A small image classifier, trained from scratch: 2.17M parameters.
Rows from block 6 of a small image classifier, named by matrix and row number. Rows with one number belong to one channel. Each number is 128 + 32 x the weight over its row's rms, rounded and kept within 0 to 255. All counts start at 0. Numbers have three digits each.
After each channel's rows are labels from the 100 images, of 14976, where the channel reaches its highest value: "strongest on" is what is common among them. Only what is clearly more common there than usual is listed. The data: microscope photos of single blood and bone marrow cells.
# convs0: expand pointwise conv (model.blocks.6.convs.0.weight, 480x80x1x1), inputs 0-79
# convs1: depthwise 5x5 conv (model.blocks.6.convs.1.weight, 480x1x5x5), a 5x5 kernel
# convs2: project pointwise conv (model.blocks.6.convs.2.weight, 80x480x1x1, transposed), outputs 0-79

convs0.20:123111160142068141101156143122133092120155122121113143104058118107138144148130092082111152119163092191086081156069139092123138187121106138199178106160074135096200107151144185116157192136139134135141114080114165078118122136132119179124180139
convs1.20:103065094136130057036098121129079086118122127112120132127124132132145140122
convs2.20:137114149066147129157114119116151120145102160106151055138099117089094085117102128109163129086131138076132125187115130136198143139188173108157119134124156185117111064099080146152157141138140183135077126114125171188149191107138141081203118142
strongest on: smear: peripheral blood

convs0.359:146163088105081131134109083127121037141130132131174149150077140130185126199131124118062105174113109156122096156085128164120136147111125123175119130116082189061171117147165162134151158125126152142141114092053129094113170121137126197162133112
convs1.359:073076108123116056089107114111070084124121116073099129128122089105129134123
convs2.359:136116147063155126159113116122149123144094155106156055136099112088099095119103131108154130077132130068128127183106132132188138149183172106158124141124163181125104060095098149151139148140142187129073136117119170188151189109134146083208124143
strongest on: cell type: erythroblast; cell type: lymphocyte

convs0.467:148148121088106181117139144096063093117151138158154150111105125123161073157133112104093122171127102152108103149106178124042107148105112128150124161126102165097147106156147151077136147168176155202145058106081120104124167059198133146163135146
convs1.467:117090091114136098096098106125101112112114120098116133178197144133153200185
convs2.467:144129116116081133131112131184136095165163133116184133127151154117200157212127131161050133172130169169123075132178123087124131072124137090108138145126079075170167128181166088120087082125122134130131124179087106099138105125131138194125137141
strongest on: cell type: blast

convs0.401:169153143105109147080102128130113020132114122138154147143099086118193102194135136124039124146108119170131117156113145112096143141101112144159128145109107180078150114126176149112166145148143138154137105062034141115147149117150133193138131156
convs1.401:112112130127113060076100115113045066113120109087091117139118102107121140112
convs2.401:136116152066153111159100115124132116138094150123149057132100107094104086128112119121154124084121129064142137189108148132195141149184168119156114131135165180133106067097094150163154149155155182112077147108115165202141177115117126082203111138
strongest on: cell type: erythroblast; cell type: lymphocyte

convs0.58:111133116136114070146141104164191134204107078071122142130120151092136155127188118121130126127143125119115121145113070145172176131106101119134145076145122128142141119117143131209136138048056129072149190148139132119101134189076070128128147096
convs1.58:071113138116105047106123117095109146153137108126161149119095114140120071058
convs2.58:130133142063176091171100124126104097104076113158140081118100118125130094134128110108147109082104108071149143174087165112191114148152138131145105115152178162136073094097121180177157170166171170090106167098100175172141154156092108088187105134
strongest on: smear: peripheral blood; cell type: segmented neutrophil; cell type: myeloblast

convs0.244:120131086108131219152128091105044122107147162188140126127130137149140102133105129127122130142114124122131131135132209170106110125131139130125121151117130140125123135127131125104127124174186129232122031132121097132125143048221151126136124126
convs1.244:042098096094086111153148145100106123120142090094128140150099074106130104083
convs2.244:111146115175128077106138113131092159127136088169101193101150106173116113114172092126144113128100124132164133073128177112099090135070084154101110093159128125102128182119120125165129131167172058080183181140160121111083099169081086120063098103
strongest on: smear: peripheral blood; cell type: lymphocyte