Weights of a small image classifier.
Training: nadamw at rate 0.0033, 18300 steps, batches of 128, held-out accuracy 100%.
Data: trained on microscope photos of single blood and bone marrow cells, 24.1 epochs.
Rows from block 9 of a small image classifier, named by matrix and row number. Rows with one number belong to one channel. Each number is 128 + 32 x the weight over its row's rms, rounded and kept within 0 to 255. All counts start at 0. Numbers have three digits each.
After each channel's rows are labels from the 100 images, of 14976, where the channel reaches its highest value: "patch colour" is the nearest of a few named colours to the mean colour under the peak. Only what is clearly more common there than usual is listed. The data: microscope photos of single blood and bone marrow cells.
# convs0: expand pointwise conv (model.blocks.9.convs.0.weight, 960x160x1x1), inputs 0-159
# convs1: depthwise 5x5 conv (model.blocks.9.convs.1.weight, 960x1x5x5), a 5x5 kernel
# convs2: project pointwise conv (model.blocks.9.convs.2.weight, 160x960x1x1, transposed), outputs 0-159

convs0.20:109117136101117169109093144161097118148180158089094091147153118154095115109183112128177081114099125129163148171168149157176112094114139166183142088136079114170111145154098154094077109088132162136096156066094109099094151099140105157099193146118148128145141093159132135173118098100087127160183157182095087087105133130175188106100165117162133096097120101177117157157074092103148148158113161093116150101137110088092159189175152160143070079177169078148093089166164169139196128099098097
convs1.20:146146144125109138124116092060134126126097063123100085074071122120113084086
convs2.20:193126134117124100159057153104146113090173147146155155133120145167091162103085124132175082133126140093175112192183128149085126189128110103176128169102181138114120115117146185082167130097174114172077131188153099107097109116168161114144053100113153099216118148110107127153141112155161117097092139082125094090048108155145165125141106081108121151179105143130124114133180158135124185153134135130112162136133112089158140149115152141111087058196183116111106112160149089167082163102138161
patch colour: white

convs0.337:072125130120124117114080133151102128134148178095125117142146121166076142117190114123150105125092147137176139142132127143141109060118127151201142112129103111131100140149116169080079106071153150134135145042108146107088152103142135145131194192116143125154132110154115163140128136133056130139204145150079118089081148121158122111105160103142139121103121109155111135185065087113149165146134184081128145114126091065085170154152142183180069061195179075177100112145148149165191132114079116
convs1.337:124120108117121119083064101110127083049077112115103069090121120116115114111
convs2.337:083162093164096147149163144082175149088092175089106089091159169099172127098169096169089156152104129090153166141104149091168164081163119164084164088085106137121068119167151152144089164110105101142156162089095145166169168161134149082104169176099091096142165092113098117141098142108099089165166153153159168173162151162148110162091124146166093118123069100096121097094088088165166110090122165139095169109093133170086117099111161174092140170083166153099164154101140166180156114142154098
patch colour: blue

convs0.257:075129123124129117110071132168079119140138174101114124130159103163092138109173121112138109108081134145174136139151129131130116064122133162201135125131107119123081135131113165068093120068151166128131159045096147125104139086139131163126191195121137131144123120166115170132116145127067135128204131138063130099092156125149127125122151095131140134087106113160105137176071101090134182130135169091130165118120097069102183159149152180176058063194178086182112118164155132159179128126063099
convs1.257:122121112121118121088060096123123077066077114121099057089112124116110121112
convs2.257:084167088167091141146174142093167140098079165084112086087162156099173114105176091164078165142102129091157168146111142086179166080166117163079167078097103134118083122171151142154083169121109105138150157076096138172173172152131142094111181177114089097131169086110108119146109131116101088172171146166157175162148147151146113167085127147171106121120082099098112105099081084153171114084124154135100161104090133172082111094116157163097148176078162143111170148110140174173174109140149107
patch colour: blue

convs0.729:075130123125130117107069132166083119137137174101114125131160105162091145111172122114138110109080135145170135140149131131129116061123133161203134125131107122121081135133114166066093120071149165127132165045097152125103142086138133160126191195124136132147124121170114167131116145128065137128204132140063130099092153123147124124121148097131142136085109108159102137173071099091135181130136167094127162114121097071102186155149148181171057059199174086183113117160161134158177126127063099
convs1.729:120121110121116120094061097120122079079071112117093056087107119119106112106
convs2.729:089157096159100141149169138083174136102074163090115092093168168102167115101169098171076187148099130090162161150105153092176159084158115178084159080096084136119085119166149138159090162121109096136152164084084140167168166160133140086107173182117097095129162092109104120147111137119106078165167149186165170163154151150144110162091124150165095118125085104087117107096088090161165101088127156135099167100097134168087109081112157165096155171082159143115164152103149168178178112141158105
patch colour: blue

convs0.514:074122131120122145060086166141118109162134155120109108120198106148112105092142124080137125114081171169145136180135157130135126082122171145156130133156121116171096175118089155080117137057163146083108192081115086141121127113133099136100169181072149169167125123192128178160116098098064167135156139137088126103097168146177140133140144080125180093065103080162088167169107112115116171115114138079095143058134085104123159158145156167144090096156128083157122108131189126174148185095083118
convs1.514:099073081082081122112090092087129130097101072146142112109071140145111122106
convs2.514:124166087173095138123156146120144123102118143069124071080163140124176123124194093185113124132148106071128173126153142079158172090170137131069172098105145150102103123187149136119072172138127121103117117087119112184186186127155145115119161154163094069139170082145096131154140135117138075174182155126122171146132139143169119170074124152181119124069088117119197105118065072132180121072147149132101139112088123177066103116108145128147116181079155137123171148132101178163142122148105154
patch colour: white

convs0.644:073120134115120124100070146153102121137148168094118113143160117169086137112190112118149105119083153143161145148137143144140107055114138149200145116136102106144095149146117166076083110076158151122127161052111135114091153102149125147119182179124146138169135109166123164154122126123064145142199144154078118087089151130168126112109161095143150111092117096157102152170062089107146164142125173087111147101133092069088170150165146175170063058197164077174103102145162147146189135107079111
convs1.644:115117105122115117086069090111120080069075113110094059100116112122111110106
convs2.644:083163092166095120156164144115142119105104173086139091090172141090174119117173094173101146120087142076170169158147122088159165077163123138078165103111116154107102104167147134156092165094095121139113176086122136164174171126151144117136177187110087085135166091110113100149142139137094068168169163143177162178172168140157137164090107158167086124123106096115128104079084083132168102089146173152112141106092150173082125118096146178077124175077172164115168166134163168174148111152174147
patch colour: blue

convs0.494:168141120152138123164188091112136142110105104178145171107083143109165136152053145147097139139163120104117101100121102101100143190145098111062112141108139145106145096102147087173198141162116109146135083201144139143169098141119143122150073097135104100071114159086123123106139150145170096099053101106169153157142111113085126147152124162098092146173135160097160088097195168141112099105134108148159114173112133183172088099096103092127207188067127153090157169121086096105051112142169130
convs1.494:173152165166148168156153152156164165183154162167151170144157144124145151173
convs2.494:128092162092162103109099115173081109160181126169149174169106085126088115166086162103181082101137142190131091139136100173075093161093127085167092182167163130141179124086097095103173089111123166121114101173169125077092092092133126172159078074128165154106088175149128118113143130151120172082087140084107078135136132100103153086175114110082153127178183132171086159137166162090089142176129132141166089135163148091164163170122095127136108093170119141146082136159114087097085136141116137
patch colour: blue

convs0.743:073122132114122125103076142150105122138152174087120116144152117165083137115191113126153099120085154135162146147136142146145108054115134144202143115133097098152101146150119161081075111082152151124129162057114132113085156107155123145120192170126147134160133111165119166161122122123069137142204152161081118080091149127170125111107163098144150106091121101149101148177065083111148155143125175085114146105131082066082169143165142178169070057199164077172104100142162152152186132103084113
convs1.743:117113108124115117092059089115121091075087119113086054092115118127106101108
convs2.743:085162093166097128165168156104153124095102174084132092089169153091174121102175097169101144136098143079157168159144143091160165082162116143077164095098118142106095101167156136162088167108096106153118172091113138166173172140149139106118167179107096092135166092104096109148137137128095076165171151143173162167176177159158131162089112163165074121112095093105129092087084083147169108088152158142096151097093143176083120110101155175082127175076168152110165162124175165174149104141165141
patch colour: blue

convs0.376:072128126120129120104066141163092116136158175096119120136161107154091144108182123120158094110080147138156140143143145136148117053122131149207135113139094114131090139143125161071088120084149159125131168048108142118095152095155124157122194178137138133163127119171116163137113130126069139132209140154073120097107154128159121118114151092136149126082111102150097143169065092097142170139127165096114159104127098070096180141159151186159053055202158093175113105148165147149183131117073102
convs1.376:104114103119113100117072107114109082089070111104092063078107122123093095113
convs2.376:089160096161096150168166162098156146096098164093108095095155159095165151096164095153098161154104158101162162166114156094157160087160096159089161100097094159095097092161161136162096160092094095157141158092099102159165163156159157102102164163098095110143161095094094100163115096106095101162165160161162158161170173157163109161096092162161090161117100090095102095089092090156162097095155163162097158093096160167092099097091160168091163167088162163112163164102170161164161094160156115
patch colour: blue

convs0.293:085106137104117151103107170147107114150130176085115092142147113163083093107166117109135126114118188152159163156145149144135107098100156145160143121150127091183111179150113167108090118076190139110114143089111104128096159115152097147107166153082161154160134111159143191181115074112083150143168187135122117082091185151173152116119189066141163083103105097155100155162093091112143149123089178059102154093148061086096126161186153160136092092151168065146113071143153148145156182065127113
convs1.293:100101090085121127118100073121133133132046099133132132075080134133133108069
convs2.293:190158097161099135118125148128129153126089111101124099098035135152152149122150102089088153146207182075143157131107148099170159143157196131132154094121110164088139084162121182147098158140127113064151055110123100153153164127149175120117146136142098111163156100124216105167094109121156102158135175160059166122091122144142114152102094110156160128063127160122214126205114099129162194104176132167121127142099138128103088115112124104118124125136151137152154131126125169068159131167082090
patch colour: white

convs0.658:069134120125136140090058154154106108133138166111107115125163106182098127115189131108138114108083161151153137143148157134132128049130156143204125125136112109138100147137123160079093134091166149096115174067114124129097151101148121152108176165134134164171121125173138176142107127110073161131195146144082126081093155141165138129125140090131168126083114087151079154160051098100127150131127166088103149092123068068095167134167141171172064051198162081163123089147176151136168137100088102
convs1.658:110106101090100111084083079102111098121096118108083063082094116110108100108
convs2.658:086157095157100095133144150131118096107136177103163110102174124100163142125154099181134112109079170080160163146186116104127160081159149113089161133122150167104126089149142111144117153076088132119072205117147119140161161109169157141150153170092085067149159111149128074153175109159092074148150171113197132168168168128155162150110087154146120148159125114135162108072103096113155080109155178162122128130094173165097140140087136182078102164088180171131151170158125143172121126158207188
patch colour: purple

convs0.292:141159100154159110127121125116141127147063099154146175092086119079171145118097162134066198128165107116100095094108127085070161117155114097117097187141201127138125121085140098160163166121082109133146080156159161185160097148127107117138102112163094129095094175104115087125129116135161140081114140063179189143209089124122098173181129181080112131182120162106166123072163159135092115074153102150126122161098151164160101097135131099103174137124102139089170119099100089118081071146166146
convs1.292:178162149142127181155146137122192151138123086179137127117081189139136127083
convs2.292:132148108157106158121149140083181166100096126103097095099125174125141135094148103177095151178162096059123151101115173093166148115148157154112150090090111132109095154156181152123098151140153088099145088101099101165144145166124142074089172146115106055145158093120112164151095094093161074165151131146103164145134104141164100161092142127165108143046086124099255093153112109179150133089115122115091171125104092133115028105131173125119134150105154116080164111097128154154144122135111103
patch colour: pink

convs0.76:184131129147129126154196114118133137124103095182143166121092137115168124140047137143097145133165124105116108116121110109100138198138110109052119140116145137114144110119137087184204131160119116144132090216145124135167101140124141125141050098133104109074123149087131125110134137137179111108042107105176149155139117119089127137138127159109106138166132153102152108100201172135122099113132102150146118155123132181171074104110112077134218198054118156077157154118095105099045113137180130
convs1.76:182146162162136176153151158152166161192148162165147165154156143139143152164
convs2.76:170099157097155116095089096154106118160153084161139158157089102159093115156095157098153108114165096153096095095124110158102099169098146107166097152158143095159158167099098085087158101174164151095128079162147141103094096110092099150143090097166165155074099157163166164098132140139167152098092093106072101088073079098091139100155162088099165115159158165154095165171162163107099171156097088090158102161159092092161153150167100085160115089168088084171098089141097098090102163096070124
patch colour: blue

convs0.505:074109146102109138103074147144106117141153171085115102153155116166085125112190101115156105118094150145152156148139147154153097062104139150191156103138102101164102148154113160087078098075153145122118155067111118103085161108143111145112181175110158140165148099158130158163120112114069147152185161160086104079088140134172139101100162102154145101103119103156112156163069083112155160152124169081109143106145087072081164160158141173164069065192160075164094101147161158143192134089090115
convs1.505:128119107115111127068068091081130102067092115120084077098108125119110109093
convs2.505:089160094161099082127150110136121081117127172094175094093168115096169091148166097177122101086084123072153167142177090093144162081161162108084163117123170132134113126162127139155097160098108158122090186099153178159165165096127131137168169176111087083158164096140126111126168181178094077163164149099184155171172154122138174158095133145163111077134112107142176117079093093105163115093117164137136117132094136169090137148111127171075075166083168155116162151168127159176118128134183172
patch colour: blue

convs0.685:067128127114128133098065150152109112133153172096112108137155112175092134112197121117152097114087158142146144144140152143150119049121147143209135113138097107141106141147131166081080123092157150110120164054114129116090158107150119146114190159138142148169130111169127165147114126116070148140207148150083113087097148134164135116112147095143165122089113096151091151169055087108139148143127164093111147099131081068088165140169146177167063050199159083167108094143169158143178133095090110
convs1.685:116107110109114106087065069106115090104097119113085055089111112121109108107
convs2.685:075159093161098114134155154118132113101120186097143102098167136090166137114159096171118127123079170085170164146166127099141162082161142129087163118112136172098116089155150123153107158072089119126093194103130111148164162124172164126135162163093085077146162103139124079158158103140087085155158175130190145174179171133162143156103083152154119147145113104120163104067097092129159092102153183169113139125092176165094126124084145184075117169084186176117157171140129152176137121159199169
patch colour: purple

convs0.509:106168093173164121141119116104160147120066145179154195088128150092145180148122163153061189150125089092139083103112117094056167109169103096148093197113190135123145119084136081122173166102069095152144115158166207173161085164107121110147124126135089104094091167122107083116149154145115103086135121062133192143178081115125116164170110154087114151138144151102173107122133170155087107086198108132142107133092140124148138102107115141108163113146122132104160150107117073154076087150124154
convs1.509:133129127125114132126122121105132124091108090133118082084069120098066061061
convs2.509:145098158103163109087118077151111103162141109149148150154105108148111077157115161121143117103174096133092109089164105150109097147098185110142097145152143069176146177103094097127146096158155151068096064142146164101107108104071059149146119114169147133116105155141178147078163154146174158106117084117106105110098109092096147099154182100104155090066141154147253159147142149104100163151068099093154099166153091106147067148169095103150111115140098094147103084147116105125114170080096171
patch colour: pink

convs0.758:065116135112121149104083130147103120116155186091113102145167124164075128133186114109156099119083131144171147161154138138153103076111143156185144102124096124143112137151115163075081098068141144111109173069105112109087153103123139153112171180089151137168136112176145166141121132113060133137185137158085107082069138137166149119112125076138154117082129096155100134185066091114154156143139168090127137108134095063082163156126135189177073073180171078171109131161170159170180144110092103
convs1.758:094078069075070119109089044085121127130114114130130127108110135139138126129
convs2.758:134181071174077132104134136114150118120123143086135085074118137120179125128174078150120125134170141058131182119163136078145185088179161129078185110120137166104117105181129155092094183148115118079105156108125126172179185127163126109122156155140077064128184087152136100148148131127154072172165153129106159152122127118147125176082104140175131130103103142124212120115089082135184153079170168143119139147075155174074123121101133120114119166084164154077172158131093173153137144145110159
patch colour: white

convs0.355:074127129122128144080062162141118110135144168109113110132155111182094111115189125106146111112085159151158140156142160137142122048124166136200132118138108103144102158137125151086089125090167134087113165064123125122094155116152111145105170148120139169173129121168145174144112119110085165136198157153090120075091157152163141124120147098134177116093114079144083162162054095111134146136118166087095139088129073067092157133159138175172065050205161079156119094136173157138173145099097112
convs1.355:115104096096101113084070084090111109099096104110088075088093110127103099100
convs2.355:091150101145107091114128140129120096107144173115166121113178123096155128130139106185144101112059161079154154126193115113116149093151153108103153143121163163098129105138138124136129140094093131130063239128152120127147146105169164138154141153092092081139148119180105086161171107162101103138143170106215123168180163119153165141122094125138143144186118123138176120066117107116143071122145179152129127146100158154113175146090133171066091152103181169138143161161099130186113141147229191
patch colour: purple

convs0.670:154146110154145104134156113111143135121075077159147158106118139080167142132094146131078180138152077127079104088111122095082149154147129099100110169122183182070146086100160113140159146173088110122148117175153157162167098149071190111138070113171100137101109164124135077072138163142156134090095084075142166174185102134071102158160089150095121175129135158103135117100166169143104113093155093190131114149107171160167116095088116094080167164095078174113166163108115082112083106183147146
convs1.670:107090076053053128116107084089136126119108100145137132122116173158154143139
convs2.670:120144110134115140127153113103160138129088108107123095097190159162160103121171115199087158150105089046095150073140155094167144102140140144098148091111112081163095176168123093159089153190165112100125125087113144165154165148106080095104160205159114042100154099118119167112125160115149037160170088159169164100092120144112122153095163127166129099087096159114200132118093106157163091088106103089114146118108076162093065114160133107160139156099131105154153093122143174140158121101150135
patch colour: grey

convs0.486:079129123133133125066086159115138123120136173125131117122172132184104118123164135096137118131071183149162135192123138131133133085129186125159121128126116113142135190127134171082107138067194120072130192105132109135115139138143132117127145133090136171191120129204151183140125114129077158129161144143073129095079177153132127134133163063126183115061131050129058145154088121139122128123101141076113117066125072081109162124164123165149099088161157082167129093115203147143153174080082139
convs1.486:115119116120119107118119127125100110116131142096105118150194104115137184240
convs2.486:169090166090170134122126080140139127159125081157125147156090125162104091153113169086127140128170094135086096096124112149128087159089105134155088129145114086173131169106098142145136093184164141165134044130119151114098102134074092123130125106149165176148098147073088158082129159125170152112112094133079119094125084109085123099147176102111120096043133143142238158176144160125100155142099077094162112118163098100153051135183105075172129106146080082122106072113152117101124116105075124
patch colour: white

convs0.83:166142119154139121156187088108141144104107102176144166108095147102168139153057145141097138143160113113110101098123100103100144189147106114063111142106138150101149091105155097173201141162110106140139090203142135142170098143110154118153073100141102110086114157091113119098142159148165106103057089106169152165142109111079123145149117155101099154171141159097159093100193168145111096107136098151157109161113138181175088097089100087116210189067119159090158176125092098102048117150167131
convs1.83:188149154164138177143164171142160154167153153178148164152164146138140152172
convs2.83:129092162093160147131103146163087153152157121170107166172062103120085161140080157076158114137168169182112088138119136165091088164093097105174092165158118155125178102081110074073170083093102144138133081169146110083083080121161148162118093066114158164103088166121142089135122108101116162090087137113077088129127129124130107092171089120088138167165176128149099144175171169112080164172142134158148099134161158082178117147100105123149147090171133151148092143119143080049104129149085126
patch colour: blue

convs0.137:061125130118126135093057147138117114131143175100116110140165114169089138117182120115145107117084158140156142152133154143142116042120141135201137119138104107139103151149128156077085118075160131114117168055126130114089158116147116143110172166129143143173131113171127169145116126115064150140204146148081116086098151135161132114110156096142160122088120092142096149159056089114143154145123167085103136092131083071087168136170141187160061049207159080164109098134172154152178136100086114
convs1.137:113104100114115106091064090107116080094096111105091054092104119124106105105
convs2.137:080153100157104120141156158111139122096117179098136102100179144087163140109159101176115129132067171077171160153157136101143155080155136134090158116104134165097110091154155116161105154071088113130100200100125117148160158131166155119127163171092090073142156104137118079161146102133089079154161168133203146177185176139164137154104087150153116149148105102115158099073098094137156078104149179170105146119099175165096124120085152176072121167088178173124156167134135152170141110159206159
patch colour: blue

convs0.655:099139115144140071122097117078178169105058157143180166111138176114130177166132136147061210175120099085159116127081097104067134090133105077164121185111213118112165125104138110118148143091082081136169127139182174165140116184134120077167128115130115112109108157131096101104178146169112113092144139053130181119156100123130050148157137150097127158134158136083157109140120142182112089094165142118141083135119128110131134072129099156140155105159144108112154122084133094148082071136124182
convs1.655:144150144132127142144130122111144139108103088150147115107068135114073047052
convs2.655:142103153111157130102134094121143134151113084138124133143089138158111098127123154103115144141178077108075111073134136135138100147102160139141103117136118073166127180117113111147127104192166118098123042124117142123112111141076059117117139119176144141120114135098159173092129144123190139126126086143098129102095087101107126112136178095122138106022124159124253147170135142135109173132068094078137128154149061104144001127161114084170128122133093087121120088119147123095137154083088134
patch colour: pink

convs0.660:078146108149148124055069162143112116152121151138125132103216111160124117111151150065123132117072160171140111174135152112119149074147170140176106144154129131119088155103114164073125153070154139083130195083120111147129115109130127145126159191087119179167104141193133169117115147126073181113176117128058143111094171156148119148147128106111171142063104094135079172155095134114101164110118124095089143083108090096127186129131146168142079076179147097167140127135195118171148137106056116
convs1.660:133093073062081117085083083095108106107106118100087107131139115117135166159
convs2.660:165116144102144132129131092127134127155115153148115130144083134097125129135115145052117139134130159183207113148136105134138109133113094140141109118143121148110132107116129221173131109159099129193123047126118109129117114139117156123135137070087141207248113130084075064146137127121127178125116156134082132167187128120109116118134115125123115144089136096134240153125140143135112177129149134170160120091145181124135053126135118092074134123133159166009126118114127125135128073173119136
patch colour: white

convs0.698:147143120152137090131143121097156150114072078170167161111127151093196158151073143127068187152135123123088100121090113105069148144151120083098110188129190146059156112100163126137188149133110092126165128140173158159187079163126152099160103098154106135109116157130112118075148173161154139105106101066127177163178134121069086145151123137105119191122148132074123119083166181156106096102141106160129104132114148177199102071130113097104153155104079156123158129084122067111076109167127157
convs1.698:100121124137165101105119136188100106116135217101103111134194099111107127164
convs2.698:120174081175083126133137126100167131106119147079136078075144156102174140115175083194114129161126141055141176128150147077155174101172124130087175108104127140131100135179134169142090179123121108129108165096122148174173176147134130089115171191115091065169180079107095116127132150129131066181158160129144167157150140159130133176079114131179090108088088136125204118109087084160180135076133158140115153124081137168081125129108143144097133164091179151087175150120134172167132133149143141
patch colour: grey

convs0.703:096119132114124141099092156152104109155135171086102108144147100157083108106181122126140119104117159140188145147148149149142116079111140145172137112146116059189098166145098145112070118075165153112115145093108112113081158105180087149112164154125146137144132110147126164186106085110092143145177190146126118067115160137190140113110194092143155075126099113161116155164083090104146142139113194059106151108137073076074142159187145168180096084173189059128106083144148160149171134082116107
convs1.703:126127129113084138138131099089145146134074062144132114081073136129116073064
convs2.703:146146117150111167155147161085180171099072129104096094105126177121143202084147111140076187190127155106166143149107177100176142124145105173119141075096080150081097101158158132144096149116112080129151128104078063166146143178147159075075149139124117081146146091103097111172095051093131106160150142188134173133146132157163085157095106139160120191114086114085193110134108109182150118097170125147095164102115145140109088074115153131125171142119145140101160146085159165137180102151128104
patch colour: white

convs0.320:066133122125135136090060154149111111131145173110110112128161112177094131117190130113144107113083161144153137144143155137138128044128154141205126123136105112140102151138126158081095133089166143101118171061118127125094152105148117146111178159131137158172122121171133177143112126115071157135202147145082123081093154138163134125121142095133168123084116090147084155162051099107129148134129164089103145095125069066092168131163141178171065047204164079163119090142175152140167136097089107
convs1.320:111101103090102103090081081104115092119096114106087063080097117111107099104
convs2.320:080155098156103102138147155124125102100133179104156111103176133094161149117152101176132114117076175079161160149179124106128158087157145120091159132113149169102119089149149113149117151069087124122079206114141117139159158117170161132143153162088091072148157112153119071155168107152095086146151173115204133172171175132158157149110084149147115146158116114126170101066104095122153080110152182168113135126096179160100141134082144176075103164089183175127149169151128143173124119158212180
patch colour: purple

convs0.462:173137123148135118162189100113136140118101104178146165112083141107168137146051144149092148137164120101118102107119106104096139191141100108062115144113148148107144105109148089179196138152114110152140081197147142141172095143117135122149071096135105100065116155083124120104137146145175098102055111100174153154143113117081119145148124167102095143176132158095163097092196170140116103107136107144152116167118134182175079094099106090130210187065125149088158162117088095104050109142175131
convs1.462:151139154149124157141161144134174171187159155166178189153161148138152147167
convs2.462:179109147102143139103098096142120135156140067154117148148079112167097123148102146087140126130177089169086101092105125150115107171107125123164105140152120088161147176107102102090149110192174138114149056151130127114100102129091095135124096094177162171080107147138146177093116135121177163107099079123059113074055075110089117110145171093109159123130149166140091163171156157122107178146102071079153112150151081096155135136174106074177139090166076072155105082118107105091115151088055105
patch colour: blue

convs0.303:111078178078075134143129120141117127130191161066119078180126127121088144126158066152188070126128131129144173120134131183191074117081108148149184065130072108153123125182108149122087071117131142160128131098110106060088171117155093134123171143138173105141187063126090141159128105128124113184158136175134067118120128098151142066064147112191102104128123143147111131164100077122175134198123153103131140133174119098094124160150139161144112106153162108141062119144126172149171128127137122
convs1.303:070060062070076088094110109099100120131120115121149149130124121142152135123
convs2.303:171112155113153122092125139103150119124118167129134133136132159116128144094130149094120133151120163185149124130174156145133116139113160149138114117106134158114121114123153162163113121108104098091085058118107104121118121144120126109111126098147146157166114141108125094150159079130137173112129166136160129141144133126151135107139111138119136165064104115096255111193131143148123128139161152167104150143149168123131104100119152124081130109146195154017113124128116123190147106138164174
patch colour: white

convs0.366:091118136111119128108106164168091116180183166112097106134156098144112100075158116115178070109111163165172137161149126142173119096120135185165138091159068110141084161135055167105100121084152167127131160066074091107120125077162114144117179186109142142150138106154101178140114113120087147150171124174109094104092166133192145118114133102149135111098097124178111180202089117090132172151089144086098169103132097091123136187150179173159082086162154086157104100166156141162176149116108102
convs1.366:086088079072075105114106097082111144118098087122163120098085112148137107095
convs2.366:118137120131122080103140096152098072155124169124177124124091098160144089148134119030126118092130147158168142119199093124131136118139170108116140123162151147129159134129117121154122131119138153107059057127152149131129131096134167160165137083113113184162138124108138105130195129177118182130143151125128129126161110076132172132125131105132120119038154150144255152110125124097129193122106144148160097151116139135128084144127101149122104142109198145042133117166139124147129136136138202
patch colour: white

convs0.169:092120131121123126077101173126128123130165147113129099136167125182106102118170124072166086127097183171159145178124141146157121099117197126145133106120083113148124198139120175103092127093186129071129176084129095118113144125142119125122163151090150194209131112173155179154126111124094169147160144175096111103083186178152130117115163073143174099087130071134077157158085118128135138142093132077112128066135079095107145136163126143148077100152151084177110092126178153147188188073099130
convs1.169:113114110117119119122118127127115120117132131119119127157170129137160255189
convs2.169:163095159096164133136127079135142130163121085149125142150086127158112092149121163073122144125191100145099103103123110147131095155095107130149096125142109091174124163109094157143131100181155143178134024124123143116108111132079087119132131101161157197157104146077100150077123156124166165113116093138054122094122089115082119102145173107112118094052130137143217163179136150127106185141096081098155116115157104107144043135181102076171140111140084085116108077117161120105129121104045121
patch colour: white

convs0.283:071129125121129118099063142157095118132142172097122124136163108168093143114179122121142103112076146138157140148141143135132117050122133141206135124134100108131091140143131156068091121077156150122134175051117142123099150100154125154124183177128137136162126122177115174136116140128064141130209143147070128088096154127153117120117154087134154129077117096142093144167061096099140166134131169090114154101126086067099182130165144183166059051202162083170117102144171142148171133115073104
convs1.283:109111102111110111113073092112110081083078111106091063083107115124100094107
convs2.283:091160096161097151159170158091165150096089160090104090092154165099167145093168097150090166160115145097157163153115159090166160085160106164086161091095092152101092098165161135158091163107099090153143152088093109165166165163152153093098168166103096108136163091095088110159112101104099102166169150165153166155167165159159106163091104162166087157110091094093120096096088091163165101090148152148094162095096145169090099094100160162092157170084161152104166157099168166172164096150148115
patch colour: blue

convs0.139:091108147096111144115093132138112125127158177086118087155148127165072125127188107116158098127103145137187162161144131156158100080106136153185151102123094083177118161162107157099069102081141137128115144075106131110077168113161124140117176158103162133138151100153139164174129107120083132156182174165099097069079128133173147106102170114155137096105125109152123137165067080122158147151128186068124132113147080069072147156158131165171084076184188064161098106154148176151188128082102115
convs1.139:139142136117099137124117080061133125125079080126090076067074116119117099108
convs2.139:128175083179080112144135154112134115108142161087147093090159141071169121119165081181137099122100174074144180153177134093128180091181121115084175127101169171101121100163138134126105166104088120157089163110139112152172173115177135125133150164131067062172168102114112077167155126142128070156167158107161139153149168144155140164097083147157116127093100098124093105093095085127164146100173186163100147119080167167088156127074146151117108164093186180143159174152138153137129120163146175
patch colour: white